A small image autoencoder, trained from scratch: 8000 steps.
Rows from block 2 of the encoder of a small image autoencoder, named by matrix and row number. Rows with one number belong to one neuron. Each number is 500 + 50 x the weight over its row's rms, rounded and kept within 0 to 999. All counts start at 0. Numbers have three digits each. After the name is the row's rms in percent of the matrix's.
After each neuron's rows are labels from the 100 images, of 14976, where the neuron reaches its highest value: "colour at peak" is the nearest of a few named colours to the mean colour under the peak. Only what is clearly more common there than usual is listed. The data: aerial photos of the United States (SatlasPretrain).
# fc1: MLP up (encoder.blocks.2.mlp.fc1.weight, 192x64), inputs 0-63
# fc2: MLP down (encoder.blocks.2.mlp.fc2.weight, 64x192, transposed), outputs 0-63

fc1.48 093:466551535459475507571434476507591430553529488430455550519432541499485508469393534521570592561470508457552540477511417490475637501490476468462490521563594497476488446419511522577452454507558554
fc2.48 095:570476501423543457520514448433421445505464556467466512534425441472497469597569581416432514430500493560426516501526470469531531481510531556500529484436476568365431572510491599509496459461534505
colour at peak: grey

fc1.170 113:511533459546521534565490572510595458492477445540466603454528519497454568472492519486447557542471500507477471545475480525371598413561503517480502455522542398404523498527512478526376536569565495
fc2.170 123:525495456489486480557528505622455521465483484572511552433530521544534527585425476534498465518563525456523451541562511563550386623479479550466515555567553401475555584565514553510522463445532467
colour at peak: black

fc1.160 098:492413493507546442474537557463572529469432485450443526592492521523530523504447507508553465491484473521531573555601537574505437561604491411455571545574491463517479512418534478417467418546440438
fc2.160 098:513558493599475511603544495555450472491498473509511523566444554572433519534466498520489479526450620525501407559421506488500545469451535558472483513506476609444541435474557524588500412476466601
colour at peak: grey

fc1.60 122:503467506546525490485506465439513402405488511596486475558568480487438494568543426513490444521569487525477421518524449543431538526668510439573461545467489495528548473512466503420604465457539505
fc2.60 122:554502499492555516499508447489475477573506534490524557479385488524490442566576581519436423481442430557444518449400474481434470611495436538435496445541548474518536415433486542528478429430515562
colour at peak: grey

fc1.110 104:489474530531460470453513509589592559494460648419487480547462522570528499493354481527499435558525444478459539491450512546449510447531460593441455447495504463545457520417516550469455481461488568
fc2.110 117:533453451393573504438429459362445473459516509609463467538496421502566486546598499467488540489596431470436448555579462451559491492569541473509556500477484510458476484476529499529495548554526489
colour at peak: grey

fc1.19 077:514486525546395500527451476552475455609527503512504472503559547474483482391580536473428550553384512425513540496484469478458485478508395510513496493583540540542582471395548538520473473547458596
fc2.19 076:413524445536554478490485547478541515505424464421477510474481552402550421542552540657554486478466424563505600567498485575472514473559513531519513562545432448505480518532509455509559590529469487
colour at peak: grey

fc1.99 133:531438528472518490488493529540480435515491505506466563446488414501480521380451620500510525514470516508510514620579548596399540505504499487534459468536442456639412523510559559497476496460524440
fc2.99 115:529580581518416445553522560513530411516373461416473528462549473538379492493448578518516523469499510534442504482590525576510490476484565415536488453483482564486562442534556431475480559478500510
colour at peak: grey

fc1.80 104:576500526536579541591445456395518508488442491541531599430529529491450493516500518482547528508497484419542526565598412593452542514490436528509451514579512502448540466506448515471490476432618563
fc2.80 123:456472472534505567494452430524446444437501496498436474524420475428547536434579536447507412471511398470531516504454587558453443505558442451533439525458494529480485503496513506439523556491523677
colour at peak: pink

fc1.54 103:518544515654505400554442497490455527540510570540444472469448591468538561476454548539510515594451450507456539481454512476535426567498551494505495482572542445508501505413565529487566488531538615
fc2.54 091:373546465511499477425450484579502476421557461525617580540513394435481552477519457544521492535535495471532478520436519504521579501486496570564478495542551456484431618477435525437504454524488434
colour at peak: white; pink

fc1.87 117:561651493511519578546498559430518535472468538635578461419457522545475481657542520525467529497454457483509511517494521553470440471560476482503484468506509437513532475576556452455497432472516480
fc2.87 120:590543537529411479626444496496492591473533568480526484492469501477463472508430472425468450507457505447538482504409443445554488517491474454486531589508443521495431389411402533455517441467491557
colour at peak: grey

fc1.62 070:493599564429556444493486455551529503542545503604571512510513503606485402551464523500450421538498528515487595574540528562521466479547505456514477528482519534516477554555473458600579390533534548
fc2.62 075:525435415474474444527517524528508460535377473501536458481577504438448547503549505522470568499520622409549357481533489524418490436505510511526485473563428489507431552514424501473566442510450521
colour at peak: pink

fc1.166 106:623397517534420495470565469465559504448484405460474560588491550468474408489434499517577490505532407547472535584572479518482541577520493472468465561519440554471518563517535456486427524531543510
fc2.166 106:504542586496422443445548464494549521573490423394521497385471385538506548493517446444509511534464489504508582471465476511585487490514512468580478582527446499464515545454465393431572536494461457
colour at peak: pink; white

fc1.125 102:491436522519575544503610441398408536616513473487492494514513476489530492457507462434536530509503526464491529584506450516401592371524469479481501573490506497482549481447502430579513488477466396
fc2.125 113:497494501555498553449550429510549488419400553493504437478528552525397554541588447442461581398563517484551506477507475542504474560512447459545498493522423597517485446424502541518398544563466499
colour at peak: grey

fc1.51 114:464441442527473401587505494550475531531468564585541484478517437553420492452583535593472441481513506557437494551440503518441453522568525455501474483440484391463467478582448496430533394455509487
fc2.51 140:508448451519418454502454461440510560507445546465486477440446480483401461587504487410400484466465457552434498429459507464489413577498405470383471496486514448416513529454496474549501445463571510
colour at peak: grey

fc1.10 098:454526449462509502467490502459455500441514431467478557547434488546454484461436482461551498574472550489446469365421455519457526476513411515464487489432627472516506545443431419575441549577441541
fc2.10 088:634492521483456506529469388537455377535575528529478514495454452435449480476431537617507481510462490598500539527550473513494519461462480539464518515396592422549532448527531547535494475478545463
colour at peak: grey

fc1.43 111:541546481611381477471511494462555432392515405541625530477437483512540534518444551544445491495495460450528453425436518475367494449508535490492512495485493459522505593499548524496430536481516520
fc2.43 101:539522546657437450435536480565496510537489436496544444453550468492534597500500486556495509565480541377457529437500505504512402480519528474510449455552503487536397528377442537480521539463501509
colour at peak: pink

fc1.184 120:473500467508491457513453403464442509466596552563596501491479628507541460464570474469459419477469462545473596454561538491574499532544497521446524453589492515513529540428425466490505490414594537
fc2.184 131:475441398521496530503508517473490450498550551452514526466390465473525481463512525412558534548490444505554436475376614569430504415523451556571473477492543537529600523479509443443432516484538546
colour at peak: white

fc1.164 116:475575484531542624551509502492536469399459384552496519544587448471480440455506440501505539530453527558562531477463454461459496483506472384450507509549396388523548529486546505506459465462454556
fc2.164 093:514472489497597505408582474465567522557549497570553510426522504473493544512446559547536440532508472517494466535641493542523420482487436559557456428465465465548527486450491620504574526554418512
colour at peak: brown

fc1.22 120:541497487571528462514452553435439516474462366525508439466476551477463527495572490437427509477487418524630495509574400538492498545494434566505520500537446462542534501568518476504475627481579475
fc2.22 126:456440574395462446498515516410477492510493503553374447425504538542535483587466490484452565439431513511461513452495524412533438497512565458506485476488549522464376491580488486470529620514527478
colour at peak: grey

fc1.174 080:582572505449486598534471522517521446542535563474520455449558447587567520627547604513449474485521498470511546532483431530581469533518559495475551521593526437447417522542546470502460429535506551
fc2.174 088:448450443466483510549530623458466522507405535540524585513450476589457484489466396522478533533504598399516441423429490532425453423464523450467509560513472511425464533528532450504477504568487450
colour at peak: pink

fc1.156 073:593455560462457600520520515545518533519451480449540535390485472522548490570475514482470615519528594482540481450400561520380533543430508526485445567467537506470454500528534565486472539587519544
fc2.156 075:596507483490420465483483502473522551459540593414541454486399512411529504375501463455490507529543448512443528522471512510406490447501538462420489415453429546543553393439545495452514490507544466
colour at peak: grey

fc1.33 091:520445531437578519503473455598538520367564429518489562494435558517548504627595518503539483481557530484530456488578549505500417442498489461569548475543463424503482550528438471483511437466558481
fc2.33 096:513493574467569562493599602553532601498474522484503518522442576504546512485561472380432440428541555547620539471501533570522501519503478461487459490540413503521475466520570429511487438504475559
colour at peak: black

fc1.9 095:473525449495483581554440579523538447460500505458517552517574438527483570403520507460471479526490468498523470539401532511404603484527488535427451496497489528427535440492413511505443445526423641
fc2.9 102:503506511404481445483516524456517499464474545449545462436472445478446525484518525537523495485491481528504512549421450461618475537478457516493506539487459431641608554465521611550650478442477510
colour at peak: brown

fc1.171 083:540552467463425324538447546545469512506522480557430504494510483579517400527497465493532426437537564537537566478502436568439458477495548537497467425570561416508505522495533550472516507460561433
fc2.171 075:477500525442496514461555443523498538469481430460529493495437502510506475434490435544625474426460598547420441400494492510584494462524462480576571399578513534407523444490479454512427511507577486
colour at peak: pink

fc1.130 099:515465503452561518590597410549475556551477468508517528526452515461491481534614576485558502419493458462448455456458590531532411517545469564474538418504434413438474483540426502447534484481528568
fc2.130 105:510481485471493506539451534551458601451503547500521511545571510481519431430537382526513479557496438541521510437512507564546591560427498366422465573465456567564499411525553491556532460492490445
colour at peak: brown

fc1.89 067:511538561461624508528513514479403467540484459487431592437525482412543475517479503456489502612555533414446510514471466433425545472497532523516543623448549469449469452430453517444441478523543470
fc2.89 087:511493446474488434506492546457424438528462458542461408419452481521527545480493582528489552468435461468513426437468496411485554589411528457619469475484522432528462455467467461475485445494378441
colour at peak: grey

fc1.102 078:527543455461477517450454488441598633495445483494572480439582561517567527570484412498511504514582515528567514538541524473475509555443557480482528487554500581449434485514408499539546505628539488
fc2.102 092:491425523419537505494421528446531508511478520440525572568526548581429488510450498440483444439531520453470446536437447396570421476508493469497567510432491432459486411614549462521460419473472542
colour at peak: grey

fc1.27 104:495550501548499466471494412410562525432510488559584526455532432477459433542532569485551588571471401499461502501583440512442516504553401483510438520466523432447502438556468491460534470422591487
fc2.27 128:526518541525457506527586454453440493471504466484430516482450537551544548527518531532501503479493443531570626547447470522495475594428415541524458603442431598499491477549506582505568465524433601
colour at peak: pink

fc1.88 095:459492531442477532448453495482541504484531564517521398602522420445533493457540487429414523434573413495508529584553425456507463502518516460499419488537565613421582558441515527566504523528512510
fc2.88 096:569513536499496530551535516467453415556486458429617511460509475490523453535426520462480460581473548459608491506469487525622492523498505478622498527432521442408518467427468482432498481479457599
colour at peak: grey

fc1.4 097:476432481382506473621454540474502541498477534492529507491481451506469418502551540582478525570580500434594558423510601425527442446527481522602465503597439517480492555551523475483504523526472470
fc2.4 088:444445472486477471462531559541534533495495553510527525566510492512465513523556394517510506560503508546537503429551513457431493452475537539356529543552425500493496385444502459522573592391398544
colour at peak: grey

fc1.11 063:562465494395460523489503451553449576468487483494553473467499522528513436569437560509476386549428463431527500453404427515492426490574488353546469450433525504506495427503502466489531483495584485
fc2.11 062:503450498485502460514631569533466489467421541451506455441517512509522419503526429595532482505532448482618535528469500385508498506561435528460457512503496487419482614582472500514379486527491525
colour at peak: pink

fc1.116 089:517518517562410589451613527462473517497536520520441457487596501525533514543574586489485425541537487441493629554569494535499509517454433507485472525473605473481532521548427493508534478507585599
fc2.116 082:436443482455475513550433498448458474553443548483527542561530491523479483423481571592503447531415478536501564503506536527432523593498536436466397603550482480465399524546537462505450455613534463
colour at peak: pink

fc1.58 080:423482432468495443514547443607493525445445462509501497538509555468430452463507522533504488421476496554521467497438653569546516535568439494516579476552463397477561506483566564493534563509410496
fc2.58 100:512481459494516532574535568462502451460468580541454574539432470514554515518494427518541500509514422607480554402448530520405538542504516559545577548553542484404483489457595546574591516497487455
colour at peak: brown

fc1.2 105:402505463487493497494596594530430426519590488438522527551530490443530523517589530491499487483471488498474571561448592459480460567476424470546562523557533488530494522338527448534520530556484553
fc2.2 096:448440463416536417433473410445405453506517519497449503450447461532570505505487492542448440422470473480582482485476496408561414515477525514509436595461470551435485489462496545488470517510393404
colour at peak: grey

fc1.74 100:560558481497487475521410455440462486537426511514512521483567464493469583446459507552484540455442458449501510536528593445543373480534519568405507610567534411467434467504598531488479475466547517
fc2.74 088:495422465441495363566492523493625512527475464481504467461473496517492528448495410493387619491437441559502527461457475483487529579486462544544470492542494559484497573519596455562577535514518528
colour at peak: pink

fc1.7 104:559463536480504458493478549544601505429425426551491467518511545495429454476550526441474584543542504449543438551541545633444568498459458513476486485509550559583440451560502471613475469547506441
fc2.7 132:512483498452542518533474418379511478483527515559440504437436514518558565532485520541458466557523563577487526501537489516464511515477481481582512476464504369442467544618454463447442493541620598
colour at peak: brown

fc1.109 116:435546429435527472575499547500598504473518452528525549569428451375619546579455544541579467576488515509534514489442577577468521496526498431544469527553587467456474530513522489544496463543517487
fc2.109 144:522483590435485525557451467423572428460487469462465565482451494533408440428449554409520453510536393625508613521523513496471573458520472544492485506487563505469428473506434462466500535485533536
colour at peak: grey

fc1.35 091:546506431601432432432462489486432543514506533533428472524503470537503424597514512514484441553450464544528455523513481495554487538552499464561546493534504563468496512519598533433411615618573528
fc2.35 096:527571501409474506396600490484526534426554469561534481419409480492518554496433449395567412506501445488556439494458504548484497484450498554559573422439556509473476520480586494497535463467514556
colour at peak: pink

fc1.79 090:461487412536538532462478523468486516472557521492465516567572533513500471604521495469544497501526564479390533509480576569542441414563508443447605520475519442460448556457449487523583500412376513
fc2.79 089:516494475452528440605516466456424515529502581454454438526556441526456455534573472388521564532528463483450584394419516568504475525496506599403486523550525488469533545524579435549480490541500489
colour at peak: black

fc1.143 088:453494537489531447557483484419490514565427484565534490519491487490458431418473559505437443599543514455514473536439419384493526449464560552414570562494544483454464508538494434527412499500613534
fc2.143 083:493472450481482498609424481546504450538413422511501425470460569519487495501519559600379414467397468520521477454533506403433489506438506430416481499511560475455437494535466464446439497505483515
colour at peak: pink

fc1.49 111:452599471492448495474479449524559513515467568510465481548520534484437512633466418457562506496539518509459430422545450525468532400543671474548492495504457488462451497543519492529438434505579513
fc2.49 110:499455477470605476467512613547525426482585484470509479490479519574593565607439508437413507374472468487532369471513523542525495553491394475525492472443461520453478497475505493481483525489521528
colour at peak: grey

fc1.128 112:444549460485532475514537589454499444507485518518534540488427484502376483377544497563489470434558499501491559579446500544457527545573423479507401410616490489512452491597499538500506546479451484
fc2.128 112:486524588512525508593502483502494492462470473521498405517538562534481479436471536472526428513508665529426385516558475400485496536490506530461506415536506476423387504459477490479537472511411450
colour at peak: grey