config = dict(
    encoder_arch='convnext_v2',
    decoder_norm='groupnorm',
    decoder_activation='relu',
    steps=8000,
)
Rows from block 11 of the encoder, named by matrix and row number. Rows with one number belong to one neuron. Each number is 200 + 40 x the weight over its row's rms, rounded and kept within 0 to 999. All counts start at 0.
# fc1: MLP up (encoder.blocks.11.mlp.fc1.weight, 384x128), inputs 0-127
# fc2: MLP down (encoder.blocks.11.mlp.fc2.weight, 128x384, transposed), outputs 0-127
fc1.160,186,199,168,119,213,218,179,168,163,153,173,211,138,137,226,239,214,161,222,185,158,193,108,215,171,168,179,165,182,259,113,257,144,188,232,227,242,112,209,201,195,203,212,140,231,172,248,218,257,111,201,166,254,174,204,115,226,212,175,142,240,199,222,209,234,130,258,176,179,233,160,205,221,201,278,213,209,190,146,218,146,234,220,195,202,222,234,225,149,233,260,158,151,218,243,209,146,180,148,235,221,167,208,174,276,204,160,215,229,233,278,149,195,205,146,235,180,270,219,177,167,286,216,226,235,173,193,254
fc2.160,203,157,176,209,167,170,181,203,156,224,180,194,188,251,234,231,194,278,202,127,153,242,223,183,238,191,245,183,207,184,149,211,144,194,186,175,198,197,181,176,243,173,229,185,148,143,159,221,255,252,166,199,229,212,205,174,194,154,150,216,278,117,231,262,231,184,234,179,77,178,225,133,219,147,207,234,224,175,227,268,156,176,249,187,156,193,155,188,199,237,231,256,245,154,175,161,264,159,165,177,263,150,159,170,237,235,283,253,219,221,175,255,224,87,249,169,136,206,210,199,227,170,238,169,143,195,190,139
fc1.161,180,171,200,243,182,133,199,238,188,241,197,241,141,172,183,246,178,195,196,169,175,244,288,131,216,168,280,256,94,167,244,256,257,222,214,259,198,224,179,189,177,195,240,196,163,315,240,207,143,219,207,242,142,195,221,153,170,229,215,197,245,209,237,244,193,220,164,220,251,222,176,143,204,211,173,274,158,244,302,178,197,200,228,148,227,216,253,201,180,152,162,211,230,195,227,264,233,202,217,190,200,244,156,179,265,210,157,245,237,260,233,217,138,155,293,252,234,169,182,161,216,221,238,236,214,215,199,152
fc2.161,240,212,161,164,184,239,156,206,223,232,236,169,208,206,230,226,224,221,157,142,166,190,249,208,206,190,104,220,225,173,186,171,189,260,157,212,208,194,174,259,191,197,163,170,193,174,235,204,197,188,197,214,148,248,172,181,232,217,257,164,186,204,130,136,273,251,198,125,165,261,201,205,242,189,200,175,223,220,150,187,149,185,136,218,245,144,211,209,236,180,203,193,211,222,268,274,148,187,204,275,303,261,179,230,211,143,197,249,172,206,251,185,257,223,57,209,161,219,203,172,281,204,249,147,267,129,226,172
fc1.162,240,179,190,151,180,165,203,197,212,147,204,138,240,182,229,156,182,217,219,197,165,156,233,172,174,199,197,165,181,193,188,204,229,228,223,213,192,212,279,178,233,206,214,202,210,151,311,250,264,164,208,202,163,163,243,256,184,217,206,185,224,241,327,219,134,269,230,137,192,218,169,156,138,196,174,264,273,227,215,200,138,209,226,206,261,158,240,244,158,198,273,202,231,96,203,211,215,233,189,206,201,243,211,151,270,170,142,135,273,209,242,207,174,184,185,139,285,212,186,187,186,145,214,171,174,151,155,131
fc2.162,153,204,244,236,229,211,187,223,247,133,157,126,188,235,193,221,175,174,214,93,121,212,153,137,202,175,238,181,231,205,162,208,191,164,118,153,245,245,208,257,220,253,245,179,208,197,210,219,143,242,206,202,278,206,202,259,214,244,141,200,280,230,201,178,193,231,267,261,236,183,195,207,202,205,203,271,168,135,180,122,210,248,164,252,164,168,189,210,180,258,218,222,292,297,213,169,186,288,249,188,184,185,181,151,207,221,139,204,228,187,161,138,226,278,178,203,208,199,190,220,149,151,170,193,185,180,207,215
fc1.163,122,175,210,142,216,269,190,253,196,193,188,224,218,220,111,180,191,181,211,166,146,114,171,250,170,249,211,235,141,197,203,198,182,225,101,181,180,237,210,87,162,174,210,225,144,136,179,201,252,176,185,202,196,199,186,185,200,260,233,102,251,179,155,197,188,183,241,169,163,198,266,261,209,266,205,213,237,147,194,191,238,191,213,208,240,162,176,179,231,203,229,212,237,171,205,254,208,155,186,200,191,270,133,209,150,122,203,111,207,198,106,123,220,217,177,228,232,242,183,178,220,193,149,231,271,225,175,224
fc2.163,223,146,180,149,249,127,198,152,199,176,128,219,160,219,236,175,223,255,214,209,198,331,236,252,170,198,178,199,195,181,289,180,188,185,141,200,143,158,219,234,254,202,222,129,181,184,199,229,218,194,185,185,164,145,194,200,219,169,167,224,268,268,175,207,152,148,155,257,165,166,235,264,227,211,204,170,165,241,122,245,220,213,206,195,171,186,229,289,213,191,177,228,162,169,184,253,341,196,204,175,192,227,277,174,203,177,194,174,160,208,206,244,180,231,152,211,227,187,185,243,128,244,194,281,177,186,161,229
fc1.164,227,116,234,112,116,202,228,161,167,224,193,211,222,149,218,172,160,217,196,201,188,295,207,192,220,231,172,173,239,216,232,185,217,174,208,239,168,242,167,288,163,233,168,186,130,110,240,210,237,200,184,218,255,234,251,211,247,206,299,274,186,218,165,158,264,267,273,199,165,181,133,98,216,255,242,248,185,178,222,185,210,210,172,195,222,204,162,222,218,154,178,200,220,272,181,191,204,206,136,189,237,129,211,193,182,136,185,265,170,188,215,202,164,141,164,220,244,211,273,263,186,177,164,222,209,193,217,180
fc2.164,170,238,228,206,206,225,219,202,253,194,172,131,178,291,111,261,232,259,224,174,145,171,159,269,157,282,176,202,157,206,207,154,181,149,167,270,199,151,222,187,268,241,129,226,225,210,220,176,155,198,176,185,192,241,202,233,220,192,208,201,211,196,216,265,219,190,223,124,158,200,235,202,222,284,225,168,259,186,238,191,187,199,225,231,141,185,152,166,241,195,205,191,215,169,190,154,223,157,214,176,239,235,209,256,246,223,105,210,169,154,161,291,209,183,194,141,280,214,170,167,165,248,202,187,212,320,151,224
fc1.165,130,230,145,273,227,263,211,253,244,169,254,231,181,205,185,177,204,226,225,88,217,240,294,227,201,208,234,164,204,147,201,147,233,209,226,174,134,190,206,159,238,243,200,154,205,180,237,178,168,138,176,227,152,186,213,206,214,173,182,194,169,251,174,232,188,200,237,173,171,219,175,222,199,168,160,206,218,179,218,228,247,284,212,194,212,125,125,158,188,152,276,294,213,170,228,152,283,227,229,167,192,115,157,199,113,177,136,159,228,194,234,175,181,200,257,176,213,245,233,171,236,245,140,237,131,214,222,197
fc2.165,226,244,274,198,241,182,178,218,242,230,171,267,197,264,197,164,184,221,171,164,315,116,218,195,188,238,141,140,116,153,227,215,258,271,153,168,221,200,201,148,203,193,172,163,165,256,195,187,222,219,135,210,215,192,212,155,247,247,257,209,153,199,186,196,165,188,212,237,186,235,189,86,168,208,202,76,186,215,204,231,236,259,185,208,183,199,219,171,146,205,287,238,223,196,196,127,228,166,171,215,221,162,201,208,175,182,254,208,231,208,203,213,153,225,157,236,188,198,180,206,260,262,208,169,227,105,251,158
fc1.166,223,192,194,166,164,230,136,207,135,135,160,251,219,165,166,167,159,197,152,177,236,212,151,116,257,186,243,231,199,219,148,185,243,190,185,160,164,200,205,223,122,225,235,170,198,248,184,187,144,179,221,164,269,266,230,119,177,229,275,210,228,200,278,146,218,227,134,127,121,174,175,137,228,136,204,215,200,185,154,211,122,151,185,191,208,148,199,194,130,226,180,238,201,220,264,200,188,166,154,150,241,165,107,175,193,185,193,198,178,244,253,191,202,203,206,314,209,204,248,204,214,197,212,157,176,148,202,238
fc2.166,150,238,243,179,188,208,164,227,207,207,196,116,184,232,182,178,159,214,222,192,194,252,166,209,168,193,177,185,308,234,225,225,225,242,119,213,224,226,244,160,219,250,136,269,210,209,203,188,221,222,159,191,190,209,190,155,227,158,154,292,231,154,152,184,242,165,294,296,165,184,151,261,251,209,199,270,162,204,190,247,151,222,223,145,211,239,155,169,196,208,164,171,190,165,215,214,142,271,151,147,285,187,205,225,194,161,182,221,157,210,233,202,181,223,284,157,177,269,251,277,137,228,195,174,183,186,261,201
fc1.167,181,217,180,205,198,142,203,228,262,212,263,160,182,235,206,138,238,195,207,137,215,208,239,233,204,119,212,209,237,173,178,189,265,166,187,192,178,193,265,169,185,140,217,160,142,205,226,200,150,227,187,190,175,175,203,227,244,198,242,219,166,300,206,136,197,171,208,194,231,227,205,162,251,205,254,206,178,122,193,208,222,171,179,197,132,253,150,206,157,249,170,158,213,184,170,229,211,272,135,210,223,163,253,126,186,256,208,208,142,190,274,97,250,238,147,303,134,216,218,232,242,220,262,195,272,226,131,167
fc2.167,214,178,281,205,140,232,154,236,227,164,281,206,216,191,222,141,173,166,199,272,176,163,237,151,172,201,244,213,173,203,267,182,252,189,227,221,235,159,170,124,161,151,215,218,161,282,188,205,220,75,212,265,142,209,187,176,226,167,242,188,209,193,230,206,250,220,219,206,215,188,187,125,217,196,222,148,287,202,200,188,164,231,256,203,222,206,178,271,192,250,235,235,200,157,108,232,225,219,189,215,208,248,244,269,232,275,227,227,217,260,201,216,197,196,193,209,138,231,229,230,155,229,110,238,148,214,244,268
fc1.168,282,202,176,261,177,205,181,173,154,222,147,191,142,176,153,257,200,156,201,185,262,256,224,134,265,193,208,149,117,205,235,265,222,237,204,164,180,213,244,186,179,208,214,178,186,210,198,287,181,222,129,162,165,238,217,151,207,181,126,210,278,146,229,179,224,235,93,218,203,220,194,167,137,240,198,184,196,190,180,225,162,202,216,169,184,217,214,201,179,227,209,218,185,159,299,231,233,165,178,260,168,201,232,256,94,198,198,230,230,160,128,211,190,134,182,131,148,178,165,214,191,193,199,138,193,180,291,160
fc2.168,132,184,200,212,216,218,221,117,142,235,199,164,150,170,191,169,181,193,223,115,198,179,151,132,206,229,195,177,234,129,210,225,217,211,226,271,263,182,229,253,170,225,213,236,238,233,194,221,201,218,249,187,246,249,209,211,234,235,195,143,236,219,170,141,203,172,231,166,245,188,196,267,195,220,220,157,113,242,221,207,89,75,255,167,210,197,213,186,215,229,220,137,190,187,192,297,262,228,254,193,204,172,235,222,211,147,179,226,152,189,204,154,159,304,180,241,221,132,192,150,179,234,224,159,231,159,230,196
fc1.169,156,242,251,192,199,151,254,236,211,216,226,193,167,211,155,213,195,200,205,172,99,195,233,177,276,156,247,254,188,157,235,211,175,207,212,236,141,183,216,231,212,201,142,253,234,264,223,179,200,201,149,175,246,194,159,150,199,253,172,315,247,226,200,175,220,188,219,256,270,164,165,265,258,282,138,197,147,248,226,169,162,158,180,153,176,202,160,197,233,145,160,258,263,193,180,162,204,241,208,259,157,230,133,216,215,214,179,190,201,192,182,198,209,224,190,169,108,111,256,227,159,226,129,234,181,199,257,164
fc2.169,121,198,216,206,161,185,140,190,167,188,186,288,219,180,220,230,294,159,207,189,163,212,186,184,233,220,186,190,177,208,171,179,251,239,227,162,294,279,133,241,200,184,191,243,198,266,225,226,216,140,173,135,183,177,206,194,172,205,205,185,206,124,235,129,205,194,188,232,262,197,229,169,120,267,198,268,226,209,171,130,182,175,200,196,217,216,170,157,300,205,183,170,149,191,181,163,173,189,191,146,232,146,198,193,185,195,188,263,299,202,222,145,201,93,233,216,193,211,254,189,211,201,272,163,173,116,163,224
fc1.170,191,179,220,99,254,238,206,234,280,183,236,204,231,171,225,186,223,188,232,248,83,183,228,193,190,208,242,182,230,203,247,254,193,216,204,188,203,216,124,202,170,192,221,150,219,229,219,183,198,179,230,243,183,199,146,265,245,221,191,265,192,182,266,154,218,226,166,241,196,155,200,136,167,193,221,204,209,157,167,267,197,165,259,206,212,245,156,141,238,212,180,132,202,218,142,170,274,288,135,224,271,219,171,174,253,56,191,147,195,179,230,180,234,163,163,187,224,221,224,248,222,191,281,203,207,157,230,193
fc2.170,251,223,178,181,213,244,154,182,229,223,188,203,247,214,153,160,185,134,147,237,165,232,224,230,128,158,227,217,193,230,135,230,270,155,131,237,109,231,213,214,232,264,173,140,228,198,195,198,211,193,181,180,223,173,220,234,184,180,175,237,265,190,244,178,244,169,222,188,305,221,201,112,159,165,241,227,258,255,240,206,227,262,156,182,234,252,137,128,155,235,136,223,152,190,151,198,262,171,180,202,160,193,172,147,167,133,197,155,182,219,131,240,224,215,241,207,189,215,230,216,187,127,240,205,164,142,227,277
fc1.171,260,196,214,246,201,292,198,264,275,146,141,249,174,251,203,206,203,213,266,175,116,191,228,220,181,192,201,235,284,123,175,232,88,150,185,246,223,197,186,217,205,197,178,232,219,172,168,215,180,178,148,216,183,193,225,178,180,222,276,157,282,190,218,218,140,219,223,191,195,191,227,167,177,197,199,141,197,230,212,223,214,191,201,230,185,163,256,230,165,185,199,177,257,249,253,76,69,197,213,169,156,165,234,200,199,211,217,211,228,175,175,271,182,190,145,163,258,252,182,215,155,219,180,154,177,242,158,203
fc2.171,166,249,248,212,220,214,176,200,184,165,207,159,207,167,141,207,119,134,206,211,193,115,130,261,202,163,188,310,178,177,165,188,206,219,181,214,202,216,254,207,231,161,194,246,201,294,189,239,183,166,248,226,272,197,222,80,187,195,252,177,212,214,227,209,187,143,184,203,140,199,162,165,227,172,248,177,217,187,162,213,206,229,216,183,219,129,193,156,154,215,150,157,177,241,200,128,147,147,217,135,179,243,201,230,193,198,220,190,284,171,178,182,189,166,302,189,210,240,152,272,232,255,220,109,186,228,164,222
fc1.172,184,196,266,189,221,193,129,215,175,169,196,296,135,227,234,231,212,208,186,82,160,244,237,217,177,126,229,254,135,187,212,156,182,161,262,224,232,185,148,192,266,146,225,213,237,206,180,194,258,215,172,273,233,248,162,253,207,252,137,157,198,125,204,220,154,181,145,227,212,215,173,194,192,218,223,207,204,184,157,209,247,215,216,155,214,240,204,181,228,210,150,130,246,178,224,100,201,235,248,225,200,219,176,142,213,225,170,188,200,200,203,222,183,224,156,188,93,154,126,200,174,250,191,221,123,272,154,205
fc2.172,188,244,217,214,164,233,253,225,206,201,189,263,212,96,278,117,222,172,206,237,211,103,249,120,163,233,195,277,190,208,216,234,193,209,298,160,180,254,187,234,184,170,220,161,225,259,220,205,156,184,225,228,229,176,158,165,253,224,173,115,218,130,213,205,234,197,169,145,239,228,205,220,173,150,155,190,222,208,256,126,246,190,216,219,249,172,200,225,166,157,226,193,149,260,216,234,221,133,192,268,206,216,186,129,175,187,262,159,225,206,199,153,260,224,238,184,182,172,152,264,131,150,218,160,218,177,178,194